Rows from block 11 of the encoder, named by matrix and row number. Rows with one number belong to one channel. Each number is 128 + 24 x the weight over its row's rms, rounded and kept within 0 to 255. All counts start at 0. Numbers have three digits each. After the name is the row's rms in percent of the matrix's.
# convs0: expand pointwise conv (encoder.blocks.11.convs.0.weight, 1536x256x1x1), inputs 192-255
# convs2: project pointwise conv (encoder.blocks.11.convs.2.weight, 256x1536x1x1, transposed), outputs 192-255
convs0.288 129:138170139143120112144132159114148127131129126113141116119136082128148150106085150181109130189102140122132155119160118148143149134134127120109133079112128114070159126165159106134125157101179177
convs2.288 097:103143091114148154121135157149131151134153110144162141112063109131106149130142122113157152131129128106134103134135171118141160104168145134084132125091096140127093155137141160122072114133131150
convs0.289 090:129165134152140172144108103160126122156123106111133138114065140116139107145159122122134103157113151115156143101142146120167106115151150131124131120137168158130124114127130122124088156117129146
convs2.289 097:138131135107138136148150113177123142117091103137139149135150104111159101086134112123102177089105154124197175095145137121104133150130117126126122144155153100144142130107111140154163175101105108
convs0.290 114:115154080137134113102090093125109157135094100120141094144088105164174163112153095116110136127151130127175153135111118110101146152127095092132145126136121128129100140131162176140144125133134156
convs2.290 096:097161132164140115121120066144104148111069155140132129120161167118151130113136156126117129142095133131132169127090114162088138145135105106133132110097130111131187142139138107114083150151100116
convs0.291 108:146130161131107089120146110156125135139118136154147077102097177136150139141157113126147156127126131143168092145116130128128118137163163130137146134140128163116209127120135171125146078141120120
convs2.291 100:115139169109133083137142147155159110145146111180145073092148072155141124160121118113095125128111111121158116122137116117067103128152142132142105151151150134090138085113132087134124109144094122
convs0.292 103:101143109148130158128128113135087120127110150105114137128118123125138140148154108137107092125124116116139184112161149106129083144147134121117156123120140151140151115155112102082177140140106196
convs2.292 085:139154110129142168123105155108172143132144101118119101093088133117103154118090113123110141130132120132130131087111105142133128111122169126152143190155124150121127130129125148137124137136102110
convs0.293 059:151122144146128149140133150139151113167132142140178141083132110150084136151114130105184140138120130136075109157159120139106138146141106143121106143136096181122166155158165143106140156079167115
convs2.293 086:095122157119148074154151135162087137094148104131132148112134104122126122142087135133073148147089111150096064148155133127094137109128128102134109135130110160135089133107154104151103140099107135
convs0.294 063:144116123117106117144127125090180106102126143148134090107100099140135138086152113113124121138135175134119131151108134112125135132088115136117116148163130126108209143149098111147117125131128116
convs2.294 084:104123147130154128152143105077186146135135128122138094129197181120161108059112134151153143122107163136134121136108116121147125087122153119151144128180141139147057120123102112137148155134107109
convs0.295 110:113114139118109095115155110156118125120151126138126129103108131129135143190087147106121142122151136133133141110118153092114153127132104127125111103114056137129166150108122100119136116157092146
convs2.295 105:141119125113140102136120122081171143138135161164144128102150140124112129148149110129117100109148125143121150130113132137133124114137112137122133101175152109133086135093106081131109112122086135
convs0.296 118:152148184152117144130112127142077129141145071160113137117128118100132132119139128094099086108138100111111128130156127144172099120158130176120104094127103134164080143148105165085110132127180096
convs2.296 109:122130142143159117139144127136161135120144133119080098120134181141185132049143125116166127114105124098127125137133125151114110152157128115120089156107119103124142123115157108159124144145145138
convs0.297 123:164113145152107116150115109158137078167148153144173129136140142152132153152137118171095151113102153143104117147171101132127148135147134119100139155144154106123120139101147108155112090165119142
convs2.297 100:131108170164119162117133136148189167130111119119134177182124152111122065121121098095163126145137123125107101141155105123122138162178119112142142139116152094116141085123123112116114119149169142
convs0.298 109:114146089097107148176126147110108108094149138129124109094145117086094126163116139150134110121144120099141087118175139177139104110125116090139133113121098095089114097162144150132135121117184106
convs2.298 102:148155143129167148132093133138139130146201131122130152102103110147140154074097116110132153111100135136147091083164101125149151142126131134144137181109117157132144166109148107148119156135121119
convs0.299 101:152135142126161124110163114164160123072126193107106143139095150133116178118138149107141126129113122135132140159128145180130168117150132124114097118128122133140147118192142151081131109109105119
convs2.299 094:135149058146144129107115105092107151139122144157111137144134152155097134147114115104162120126150138104146090111166123122146109119135131143100163037064099120114157107142128123120083125110156142
convs0.300 119:087149146103123091145151091132114173102154137106106132142098116126148105129146112129128128130155175120131109083091107160120110067132134121143138112159124128120116143121142149117137130189113138
convs2.300 106:112120126140162141131145116091185070107161138120109120153107126097146145152120114123177137159059138097108111134145127104131136136101096111109061143126155109116149154172127148132123113074169124
convs0.301 105:169121117138152128173132097121133124130078100166121113124115141139128131119157169130148144116124150093178130129186097115147155163133090147138127110106110177135142139097076120154122108140128120
convs2.301 093:090134168139096093148110161085108135123167073118157123089106094133143142165109141166128110113108115125119106138176136098089115101103121159122098149119133146125132186145103138119162084134116134
convs0.302 070:133137124096126137156117141091135093133120113160127093109131116104127053126134145125163108139140099160109098155114117099100103122109165148102124117117144156193140141120120087063121106137130093
convs2.302 113:130159105098104142146151154108129093132124118155157135114142123087116145116130132091133129149156122080136129158112097158122130126134094164093135131124105128126124112126114175119137142136133184
convs0.303 059:137111046085144151129139126084210149133100113151179094133129112129125147135154168150125103137156122119100144120131091169157137155141097114124149112117101124124157123100180145121115141146119128
convs2.303 068:094103144143124161103118122127174145135121125131138111113124190138117133140168083119095102110115112116151121121071132105146138098145123116163137157125128186133088130122174106112111117156102143
convs0.304 096:132124090126117090096121113104088103121135100126115135148149148126150138139131154135115140122118121129169150122143135146157107118105163129144113123133133153177121140137101159126158118081089131
convs2.304 132:124126115167135122084114088118130145145130131140125106136152105121147119116132111112165109124082106135157147112134110120139129154108135123112108154138142141145129145135115116150180114092175125
convs0.305 124:169099128130130086120150090194106122103111142098105127091127133135133139130152160110110096147120165121133140136096123125117112145164149149130147126120129149136142121120122152155128085165105154
convs2.305 103:099131064127144145132116152093170154124108109136109066099130101122152142143131135135144133095121164119229171116130142195090185100122100144131092140148169149118143123135144129174139145072109114
convs0.306 083:164095121144149066107105106124113101098166109137136096122112161071092127163130079105138095131171161146172104144129158154127105144118134118144165129135087142100145129117129114143114128138155120
convs2.306 228:080146130124128092137128079129141116159158140129125124128125086125110116189147196141057114133141160109161133124113147145162081127159116135133145127153106126110129110115108113138137120147109140
convs0.307 094:125114122143114147138138130146166162155123140124135071141132134116145159150122125134144115142156084133121087121145147148119147097167105128123096142098077118153106133082163146143121117122096119
convs2.307 089:148151094130099135128126138142164125134140163104117150139144140146140155116164114096107111120135106155124101157117116125164112169145134123141101110101106129125146131150059151122128089145165115
convs0.308 110:136203122118135163152101134125072125130138084106099131142107054151117090154160146141144104148123112130082109121162129150108117140152161118118144116164134113128118142097182135118110128127154134
convs2.308 096:145091081150111099149127137126132111105147111147140134116087134125129078089125116109070152110105147133138113093117136094177107120196153145119146112158109142108107138128123098137107137146122149
convs0.309 113:121071132128101118133133126157113132138080132110150143097117113127154199135075185142117132129146106112165106113159110155131101140124117080161136129138160144085126125171162151094147128119087126
convs2.309 106:139136116137148150142120129129146095096143124104107161145110095144163118132072114079123174110106144132119101116136129090139116125183165119123142206122155150148103173127123119119080125170102153
convs0.310 099:143136140137169122132104082123072132162107106108118129144071152151144140131156119121115138123135130142136115141099119075121104108117127093179161151130131151147144157099160159156133142113135126
convs2.310 105:167135103110139103138104100156158126105161138137158135139141133139130075155089114146090146152153126140112136119107136167163096145139144131140117098152098099138173117081134087118126111125089119
convs0.311 106:116115101137105104128101119178086103149125164131137108103134099138146177113107111129114112151122120139122082142170106099115113167132133177133124089113125145148128118079147079089136103129126137
convs2.311 086:116159124133130147138127124162187098117072128115116139094106088134108135109165125089157111100107125120115207135149116146107108132108116137130091091140133141123104130139141125119171103116122111
convs0.312 096:132123129170150156108124089149121151129137091108133147128138126129179162166145124176150111140095136124197132091167122111119122121191125108105120100110138117080115100182116131116137108114108115
convs2.312 085:100113147129095130129151175133174125127156106124128137143123157155125103077130108123156097139110116148122113123068132173094113125163114120140141104173072113116127148147135107094160120143114127
convs0.313 104:156127108125134133143167115122137127141155139082160139126109067143147127146132147072123106116151123092120120171097084152082129097132133148121136161118174131134123159152135164144140114123115128
convs2.313 108:146151128121159150130135107093143133131123116123134115127110145133174112143157172147103126124116128158149103122131137159117134128136169130128139159138178120150087149091117148130122139082114132
convs0.314 106:112172144103144141101143098102164144127121115119132099120131098132153118086121074111173145135126119119112122109145151114080130128127144151170129164140152119127153133083119138113149121138116127
convs2.314 103:120112110150136144105110129119151165128148134160126145155181102126118129152122150089107149141113149116159159110128123102114157149081110122137142158183119123079114143125117114111158110126111143
convs0.315 116:131112120153140091152117099146139111123127125118131118151151139087139153108110098115134144158161166124123136143087111130109177104134102164129121099137134133149153112184122180136164122144094146
convs2.315 098:138136084134152113157140130147122109115192108094083123091119126164140116084118116128090161110107136112126115127136130137116125120137169099131108139129116105134134111141128134103116123134164133
convs0.316 102:158106118096150127122126105130168128110104163123137144097123097119073114103134159124121086140131104127135135141141124156166150135116135110118096131134127163084127148134154155203123158097146139
convs2.316 216:123133149142129186127121130163147128154124139133137196048107180126126069134130131131144089175135095117124183147117110129103139115143115139124130141163093161112114108137119091143152145156124136
convs0.317 102:149146147138139105135115093122076123176128110125103137133090140139130122144161140113105135139105137150116143129097102090111103135147130128179135141142125130179137142111159155138155113108118138
convs2.317 097:118133127161120105112082096152147121142122135125151190150139173139125125182148107146115116122117132132107182126096137177115116133130113123128094081160095128124184136110142102096147118111088114
convs0.318 071:159121134142103156176117165116151154090109122126130125116156086114102128103140145132106150123173115132107120120082143102132108132138145125133159163139122086172174145169111122134110147121108113
convs2.318 079:126152123151063174124110158124104090113093197127134150113120128102111118168110152124141120129165162130146145137089100190172118170110131147152174116119149125125119090131129156095174109122068154
convs0.319 096:086127105102125052105115090146108113125110114119096114123168114129183116175102126125109153138157131154118122124148130142180105108131121118136102134145174117121169096126100157093142129113150125
convs2.319 139:152149121153174080103123083160150131095113147101128125110150133140125141153126138127107123110139127129111133135131119126117092172166133124122091099118167135139072161153111112187128125097184123
convs0.320 095:155096131129145116133123116113194158118130113081123130132146163103126163125162145124140140137102144104140134130131149137142122104138125128116105093146129137096111158131101131159137125090138123
convs2.320 109:121127161125123092110124104160160121116146123123138149141176105129163107126107139150135146108163140127130124101128135179140076126127149124134142141158080136145138132122115100094094120142091129
convs0.321 117:090123092128107125101116135073098080107126082109128131126171145158106123175116102126102141128132146160109106138139147148166132073148096105096153173146162114139084106117125180157112156116134138
convs2.321 100:127169149135135162130104117089132147119082147107131124094166164104158120134106149105139124130126122128124152146149126169111130140119123122145129167143153092103111111125112089115137118098121147
convs0.322 111:162110148153155124141119069156174139124099141107127132152164150115097169129113124116150114126152134115143091103113136142131133144098111151132117136163082089131144140123123100089141129150101091
convs2.322 098:112112108155122112142184142151133133127135118115118136139093112143131103120181129125149139109089133138153087132108126107154134137112128121111106098120124170122119128116134181133123114085159148
convs0.323 053:162160086135107129188147161130128162126123138143130085139088137142101092130117176115123091133133160128090130118101145109084115129161117127107134137111082119155113134145114097085110122144157126
convs2.323 078:140150104096157124162127194110096148110160129129092094147118149159114099120082106170165118117145135140160128130116108141158120134154148114123099128087082144140164147143114089117112125159127107
convs0.324 113:140142114170134123087151165140115128102086147128132121102183145122135157121177174148171156135129142134114108126138121155116118118125132122112130152155118123156091153150118192166137142158101155
convs2.324 109:122109221131142153103125110123106144133090125176163115170141088121113133161147102160115158135139143094140141150154114117137138117173128161108162148135146150144104125122162121114138165116124119
convs0.325 115:171146101107167137115171145095121120132181113132128102107121134134145143134137131144146116140101098123104126151129114150125090084168109120137140149099143139140168126152154159142125148108129084
convs2.325 098:078118104109078102153149100137117113154192152104111125120109176127142114082111131150091125142109152136123117100146155110111126116130124121137117131137083157130099098127128101122142107128160110
convs0.326 056:115147123118111204136102128106196144114115096159132113120148102113152111155163160133140107114153116105115103156103114116122152131150074117121134144112075150107123101113099144156148145137129143
convs2.326 082:168126149133168148149152156123145142121170151133105108100101169153183147179093122148129124110134104120146108125154120138124120114172132100128119124105125141129153185097105085142146110143131160
convs0.327 059:118109129131135125130108168112130136088130140137139120108132098108138081115154133097162083130127129108090122169071095099105125092088127123123140151147139143157134173110130085076131110134166118
convs2.327 090:135158124115088126140180174095141112161119114170138161090142157094133136108120144108113149122150123111135130180095079135145135142135101147089142167130118130102126102101084163111159110120111177
convs0.328 070:122119122117095134141157101125186166137136121139146105144126118146135125141131136134167135130152128123144116117132168129145145147130169111120166117133153092114118148107102121048111129126138114
convs2.328 076:138121145091137099137159151159159119110119118129078148156169127138133118156093137150112129170155123118204198114127114104112150109112143135169143145158146095121098111158131138131126109166128115
convs0.329 098:127118167122104097140102142134119154157132126172097163134126089097092096133158130090150133122120098128122160167120131121107170090135115112152143157180119097109098114091174153132123170120182178
convs2.329 094:120088147135140111113115160154121165118139140156084175125097136121102172161154089116102090145107153138089156119133136167166114159154139144131120101132147075079144110125090119114140078116117131
convs0.330 114:140139142168153051114129146100097167166126133149104126127104090099110104125124098124120167160152124146115097106115146128119118100139133129142112146087125132113128113117133127169130135089148172
convs2.330 095:129117106141126181154145155127138123156126099146106085161128181131125124176122105151148112162177089157123031130094132101175097105126120102150140140149156139132133114112123120132110119112121133
convs0.331 063:111122152144154128134160123138123132157100181107129071103113134101102127185189144127189083151148113116155124094108152109133095135167123139093146152081115143103145106130134139153103161138166144
convs2.331 090:138153116140103143095152077138140140125115123124153099111105142115150150191169131136115117124092097151127148105145128145123120156167143116132141158106129160126146137108124093098106123134108117
convs0.332 122:213141159108111205108145086120077136112122164123137072083103134138151137161143133109134108138119117131129135157146137139094128119138121121145114144123160163144125112169137116143115137104121157
convs2.332 103:148128108117117162121070147124137163124063107148135145138152106125138099105123135088099120120184148141113068117036102122177099146121114136152168165145137138137116098137131111189103146133155081
convs0.333 105:191158140102133092118125121115123142121164169130139137154118106117133125123118116125117112138143130131135125134144141108147110069138128123137165153097121132132113162120163168168086133091120104
convs2.333 127:171119133116137107154129099149166101144182141124169121132111107142141103131100119150083127147159117148119072131107147164179087132152128142126133081151092126132160115118142113174128109101093125
convs0.334 112:128123097088112116134136132155126110146090133125128123127127099149118187123117117128084148171140138169165089136129125109117134150170120148119126139116122154132102086168141130133101164143125124
convs2.334 093:166136139119097155175135119134165123108111147132115080081106158149142138106083121123136130136131126118089083109168142171132126171126125121094124170130119105102112162105123157148136121142123113
convs0.335 055:090099129147132127161154151120141116146132179107136099119071123127118115145157116136109101138146154108097141113105124087139137140101135159176114141091077119182112172145110090075119127148136142
convs2.335 072:169137164115106153169178154119145121153159083137134139107166104076093102137125123128113149146131124115149138126109099122144127120147099162107154127093103113115111136116100159137166126115121153
convs0.336 099:103116126118138134101121150145130112132109114110106118170156140138156103132089113127106106170134117169132096166192130067127105127080133138108113132136178118102173114104159111089154129157140132
convs2.336 095:107095177139176145139146118105101159123154157127138118092099110120102130167163125155092127151084132153119153140135122076083137145116111115126115107118192158138107090119125153125197123116139141
convs0.337 080:098084092110150157139136175128171141116131152125172107089112084125121087134135131142165120140112098194099104118117094105130094111112141121141120146118106160178122128149140117053133120126123109
convs2.337 108:132158111106092129152145137087124097139119118160154142119133133067103139131146131106126108150155105089128109152115097150120129133143095170087158129117113141124120109126139170131157134118121190
convs0.338 063:132135105146133162138145162096161145113114145156140136116164156148110154105159119113139114167113120142127134137126144116139148144137118140143092138090132141147087153147124125117131136115125140
convs2.338 080:082137111124127095135128153119124133156145094117128177128132088135140114136156125102148092071138125131151125113132138159126176077088141151150124155148141155138148075123134140157136140098143141
convs0.339 106:065167122135122127110161130106119124125160142121121116114091136152136163127153100127104140127122145115177144107136145131150110110108118141140134125092164124122115114133107102129118125124126146
convs2.339 080:122163117150102131105100143166098115130153135152120119147105103146163124107135145152106136114075137152116128103156096178150112135166130110139099132118119101127093094119123076163111142141117111
convs0.340 077:083114104134149106142117137140186197127143121144114091156114084147134071136108132126148130124163110134110143125118133129134145117170100119079131161144140129117124162107108112092102120140107151
convs2.340 090:133142094155119101093112161147149149108110107127146137136149111152123133164098147149091118104154105142167192123086170130126137156142094130151134163177122109120120084125131107145134116113147133
convs0.341 110:200113104116152165141140134152128116115102145139144129129192141128116132144160121151176138115133127109155119181106121089085179133115126123109103090145152162181195146134116110105140114143108109
convs2.341 127:125171195131106140140119153141130118168088122108109112124139099098141144112128139085077100148158113116149112117137137161091151125112101124116139148139153111135103096148133099160150159154133122
convs0.342 123:103180101098146135161161150116109094129200151137107122169150167145137164175159118111121145158122117134110144158102115129154132063153143130106133087126080145128100151157068117133128103103109182
convs2.342 097:165105122124126118112068161126115164146113145134119137196139099123142125120099142121131126136136132137139112105130125157154139137099145122100108169093135121108159133115102136164069145123116113
convs0.343 114:156095093127112064129101084099084155105139122136142143116134120105119123127098156149128104107121112144089147125185110186109157118124139114127138144164149153103123168117129163112100136121150086
convs2.343 098:112133177172123173116115174072153131144140112142141113090130110122147094166136115148102140104136091132114057141108154150095156157122117137141139111169128133127143125148082147095173152112117123
convs0.344 114:101108070104122132144133123132130126142182180062117112148189081108139100156102113148097106106137113144111122197110137172109120105153110094113098139157147086107098130124146136149151099111109157
convs2.344 099:089176096127157117110093130117103173132140135152164140150131063137140128101110118094107139148167112145129121108148142129140142130144165117148128194154107161120142126140130098148133089158074138
convs0.345 099:060181141155137155143126102095063125120148076192109169113104149120110114148125122103157115153170100133129106144118157182115101126120138128158126143129168123144121120138126140110148132103119113
convs2.345 101:136127120138137119174106126106141106132127117085152131123110133137108130109123131155124139139112121092152104134139145124131137121157171128149109107152189148146122111119127134156187128113120134
convs0.346 118:136164120127131133133146151121083152111134122140141107102122122117122110153087135157122144124166124113073156160132132173191066111155141142125127143168070109072135156132127154149141100122128123
convs2.346 116:147106130152174116153108125141108137110124139135142141113120085118097165128148135117121105149136113109152103129160125144145151111050124126106133118085147135131105095137136198118134146124145145
convs0.347 073:155136161131074136112106136130143165172135133117138138070099168147103098108126155107162103159147121129116117145100174140134144156110117158094099122131132110177149137114122096078118143159113146
convs2.347 090:126131132082123112123094194170103121139202141139114121141114083133111107083124126140096144091139106124139142114121147113135139120139144124131133165133106162169147130134095158109078148158132101
convs0.348 113:125124144152143126128139105110127133160123143123144117093096145097161104126196098124117110127138140148128114112139120137110099098079146163107112160124080098144128093081139113113158108131139134
convs2.348 096:122159106112089141110185116122136137088148120125118103138113110137155110058142112103163130128076138130158179107162126059115138111106120109152115171130098102106167124125147100195109123112152120
convs0.349 106:117133117158158109130106122127101137098096114154125135159162131166151161141110142154120138136163119172115129161105133149094114162156114116120090093143097158132128148108162182119107113185159136
convs2.349 093:127105091095152123138087107097120160143124116169122111144115119118177134152119118141081137116134126134087100099110133120125113110145108131152110134125098153135116116146163087170127111164086111
convs0.350 115:145120124175129101135157136099156129127136147137121159114160109118112138110104146148115153122117135120122118129149118143119087103146138145122116126124111106125184121135120118167096111134171118
convs2.350 109:119116097063113073126122163139152078118145165113111101126105131131117119082104130128101179136143138159082205126102154120115165140188115126146154185160127120133121129114135107137087124160116139
convs0.351 113:142135109135147152118145117115137141112112144130120140072177111099116134135118155120168109119127140103152098083116134102157104130102119143099125109093133108123100114174110147110131121102111148
convs2.351 111:170133060142141157164085114132152158127147156151117099137098171136126098086141154124159145123152133107144133119177116154112118104130150115137155194130142139101116137137152151087140112108137122
convs0.352 112:162144126141133126137135142130092113118124137083113134136129124144148137127107150108087146104124125125144101172100110140176131148178147111083153120138164099128076122126153124149110118149122110
convs2.352 104:127142139163097159131127108130094082169139111100114100065110158105103122117103143143138118105121134136119123139123147163170108127146110147120119121117081127171144112148133175116166163138097147
convs0.353 114:168115142125114209125152105149081122120133115119151128075164104161136157150121117142142125130151138123134088125148142154155139131111144085123121128108172138145097154153108115157123107111118086
convs2.353 099:149124140139112131093125083185159157121034157130134161152131106125103114112134150120129167129188130116124068131120088123115138092115116148156167108135072111138152109170132115117107149132144117
convs0.354 120:104136123150127092152131085119056125150170166139116086135120106123098137113124110096095079117141115122125100095112096136153092103128124131140139161106166105191122140138114175123120098120154118
convs2.354 108:110124132106109137109140136114121143162156143139138141139138116100157115090111130115078139139133152111138134118137128103114156097114082112115139143124102157153135101146119128110118113169123141
convs0.355 116:109143110062113118110125109156133138117083147094125173165130119159115159142095110076131102122138143154076104144121111152124155149168129129145155092146121124160152110148138165077140136138120107
convs2.355 107:117136151123094104087117147137125122110100130158099129139102144124076140176128117119098092104105135125107167146114128142138098150123091104136118119090126168111136110124144165134121135166128153
convs0.356 082:109125100099143151120124176100161124111118124102134100100124116104128111142144137132136121157120083169132092144087106095092104121100137123143109096142115148197143137112109085132094109127111105
convs2.356 131:144158108088102116169142150110128097113127118159156119111131119085107117125143122090129108141157127099127109146098096167127130125145091174092147119107104130122135093129132166135152146127132170
convs0.357 116:122115099142117132144140092116091111135152154132118104134109098151151112123112127104128095168139155128110152157135147114176121130125109161131112143126099112147119138094115105117152120114127131
convs2.357 090:135094140135153148098095142145126140137136171128105104138092071131123102066129134142139109127092114153159145103166102156126119120058124118122091119101109149164130091105132172133122172137149111
convs0.358 083:122125141139145115109096086137089086124116101145139139103094169159143123140140098146151150109119125135132100098137131099147144136153132100125147101163180133096112125154102118145137137158131143
convs2.358 073:127120139135133156141105121101146122150096148137150113132113135139127132113116140134121110081143104117107141077124120125092140138149122145160162201177093130144121138126127147100156120130126112
convs0.359 109:160160141120108196132147092105073131116119124131110140100190125129132141154108145115141126103172101144165135141085082084121108101153121138140099126116083115131156132148128155092127126135119132
convs2.359 146:144139106117121175140065077125120146158084145118130138159074156110096067085089128130080124117127102130145149121157145108144130120131127113140113116115088175106143143115118105169111151148124101
convs0.360 072:119134089137145134160119151128147140113125128132145096112144120092100107125125137128131116149105116168145101145104073072094096102139125114131081096107125161200145138144129094084130116092126091
convs2.360 110:111146132118098137156146166110132105136136135155173132121126129091116130116138117098132103141150117099132134144114105155118138116137082183089146129124119152119129108129116178123161138129141185
convs0.361 113:090124109125132095131114133144149110147146135084112143182144107119119117112141142153129113133127122141132121132094118128176080135139160151145140160188122129122121120124118099108150127150118107
convs2.361 090:126128168136101129104151124114114094147097149139124123169092113109139109102142122165109146152107164139155110108076125192137147141116143102136098106153125094125155133131132175171118152115111140
convs0.362 087:157143118127116196127109136116145149114079147123148097104153106123124149104157142141169117140152130119108108140122130122128141138141138130121171115089108137114179153197096133121120147145097147
convs2.362 082:119125116113104115123116124147109156096142171173125128118103151116125111200166133113091106110130164110135133132110123155199121156121137143155120108148147133107149131113140140164185108123082133
convs0.363 101:171129115134147123104129110112084080120126130112101157143157119111166134124132100117131132140111141113092093138144129142112138128136124137109150123140154131152153123130155133118124071133098156
convs2.363 090:147134172100130157127099165107165124134118109151090145114144135084118116122148145135122149091108127125115145159140145128140100148145114127122133146169063115149112165137153114114166104137086111
convs0.364 086:154161129117146121154162105121159137117126096109117117153131133138107113111174097124186135139120127096120073127134119121103146117124116125154153136152155132175151131102095190125159113186117123
convs2.364 084:120108132102105115108081157150120186113178183088119132148109141153131112110112127122061091100147124124139111109150110105164138103083106146118113116121057120139099129147094087123158165138128115
convs0.365 110:085121122099131119096118072088131140116134139103098118140133074149099151137153141116133159163125143151181163098142111130106123106152132154151133096138102114137162111155135149140155154147129117
convs2.365 114:134131080156112059127137036105123100180108107156098107136135101130088148096120136148140139115113142145121156127167149106152119126168147106139140197118111111145124119156130130119149107152156136
convs0.366 114:114123138136144099148132137171162095118089138130147125099093121104110160146148134168163124128142136129131140096120102133109099100115157114119125154118142133141186088137102102142128126134121173
convs2.366 091:147100130124136159150141128148147143108078124171150127121126154116120171144121087075087138163147122171103154137100137066152091097102117139110154138137145152143135122117116126159150115095107146
convs0.367 106:111113137105098128155127136137150161129064142128131148108079090101105195157119110139085133129097134170151166143073109126099161105151127152112116123128146122160144151152084091111116144115124135
convs2.367 091:127122114127121122156124116150150145108120168134130109164133152105165125103133133125127120127132142100099139125104123139155122130094135110143088143115111117139115112125142089168149130134076162
convs0.368 122:103139095130123112128101164142106135126121099117133095139159086151099123137111164170069140115122185149135140101077140107144145137147127116113145125122124123107113144121130187112148100134107115
convs2.368 136:142167191118122113138135142149145125113072142127120121119084125125151125097073137075165171110153152102138070128106134128107122095159120137106148170138099125108121119116131106153127141116123125
convs0.369 053:121114144136087146162164137118165147145108163113146115156143154124124153168141123118161151147147143092110121154123155109103138116146123141101130126088125096170150144165107132103132135127147168
convs2.369 074:135138166127112095153139182093128151142155169118107135152110174158120145188130173143121088128105085140139116137106145123128118160125145118143124100088118152125098131126105141126124115118069124
convs0.370 121:125133164148147139106129130101085126137123177112152120118106132141128116150144156117157146179116140143148118101140157112165131154123105109119114104126140111143156103121135182086150112141104111
convs2.370 103:104147138130102154148114126134146151137154149143140075137174105128169151103144092100083126106104155109115171137118097120094154091122131114109141131135108149132073097137106139145102066124133135
convs0.371 118:137082138122088106163126113175172130134119128094157143132133153121147185133167108149133136134137150119126149137176101162150140140096122132115136118096131094138133127158126108114158097144120123
convs2.371 103:148163156105090109118116153147137130134111135173087144158128136143144134131118122055135132137163146124124087123175123141129122160081125126135117126138132132113158125128129152118095113110151102
convs0.372 104:087136138108117096109142100138108120157128137145138106110091125103179111125118110137106115121133172114103077135119104114112127121136106142142176144147130125132166143158161192148121135125103136
convs2.372 091:118085080158120125128133113120139140138104140111126143142143165140152134108152156081131113122126104164143127113166118109102087101151141122098127174117141124121199113120136125095114091151170124
convs0.373 099:165141113145118066142123066111073141135152151130153140108144075136195068096112142158145111098123111146111126111138107121118109098160144138152119138113148122189156162141156167106113131104132131
convs2.373 094:132136174105110171131151129154139077136132144132108129162099142109137127105140155124110103156126140117184138153168163144119143144179123132137117172145114117110138125124131139140173116141131149
convs0.374 113:109157125129102152129110168135110125121111125093147123170177119156094111113129125170144131155132120102128157130097109127130112109150169115103142170170126148160123120134142117130096117121138153
convs2.374 103:095134133141117122086074091179098103134131141118116140095130132125132137172116146121127134132093133145126157147087109111136157127113155102153144120092147107150092120136125112119087108101100117
convs0.375 104:130132182132100098105130126087102132109096120172128114130117129186154165127109089169071143113126161175130098118118092152140107080168140107169129121139165136117100098131155134143074139111153141
convs2.375 101:140129074139120088102118113111095115120083118189143177106140103133113095119105133142127112038169130145133152115129094097127045144118146136122196148127114123139130145135133134152137124130154144
convs0.376 112:123145169107113127114144108091129136109121132134094143145095156119143079091130121124158154126158115130178112094145111126121097083126135141168154114121172146129115144141098156120098128201131126
convs2.376 120:121122081132167168125114126111128120108138156148123114128156148127132163153102126124177155096071156098113166139111156122121153143133121140126125092120152124136166146123143156108120096072131122
convs0.377 116:118153115126131114142132174118170170118096111131137097154114129125127113115106161112110127112136102142170167043110093100098125106146113127124096148150154147129145114140113176082140129107087109
convs2.377 086:136111058127147112130094127157137123109058142153145128107098143124146129150123074120109122139126082108122153132109108218102145126158128125115111133130139132136091137115150117097089159109115131
convs0.378 083:080113140120087168101114102130090100119133123106147158127121101139102128105120101121108164105105161134136086138143117129048119101163144149145146115143167107149122140117165094170134107117127128
convs2.378 087:162100141118136086125087151133120136093115153129145122124121088121136132165172115149160123121131087128128109094120116157104141097113143142128149109155106155118165140116123144131099142122105106
convs0.379 062:088113136109126100140116133099125131170124161128144114124124152138099119150149129179118128122177125139100130121089169082123130161065130147105135137096144128087107134107110086097127106148107142
convs2.379 080:091138124155119146137103128121112131186138108085127092137124073126151140136151139117134120115168122166107166128089133141141108066105118121124119137130151112115142151117119156132124104199106143
convs0.380 084:117165128091144167125133109118148110100147147121130124136160152129095120127111129124169137129146138161141141118131125185122095089147121104127116136152153125125106106145069134101106143126150137
convs2.380 213:168114112142124174125152146146147120180166091129125111143116097137082120131105124122092100138132160125137147110130133074120087141169137130121123123136133159117129126194067128172139156148115120
convs0.381 099:131111115096134081122131083145150105098136116106122125151141100120173156120155133141104144140113104113140110110110115134094132146121111134118125119147152117157128146183170126094133115106152140
convs2.381 142:120133141155168096111114093157132122116147144086137118130149123153158150125168143113104122136101129119113112131105107110147123112116116127112107104126190111118079132152158116147135126076151147
convs0.382 114:125103135156136110129122082104093135100149115146126159109155144171114162114098115136143120120144153169135158116119134120125136119132140106113116111114175118133121149148111125095150159117133116
convs2.382 097:172121147125152132114139143103150115137112133120128109115141141122181093143165142134078124131113140154134157157139130146118107164150114137138146150142152101103057129148100118136152110102130151
convs0.383 118:156135111145124101134136129128087155100105101135118081157085092166117131136110154160103143136111151157108164111141131106162170100135116073114157114165130102131131160142195154181165121127102155
convs2.383 108:132138139113114080144138134147098109127075207133145124144128126118126112176117132086129131121141139128124097130089132178114131130136125101127134147165134138148112145071133151150116117088163135
convs0.384 108:154115126130132120099118132133106090115104130091129118092127176170103142141131129117134149151122145151140104119162125137147121134153103125136085155142150165113144117120170075110125123134113128
convs2.384 106:105118096115145126127105155124132099129163109127138122124151108119163117124081107134104139146084098107136077140111145072101134146137152150104137169119160146122061132136180136162096094115122163
convs0.385 052:105112139162134130150164137092123119125120112144145098085097124147145125103138161162135172137157153138078142145086117112137115123111098114133154153109115161109132144121161180087101128108128167
convs2.385 067:165121133088086117133167159081135137133131115140144151101097150117098118127136192107168168146151098122131136155119121109124141088081114160099137129137114166104116102105137126147124117139133140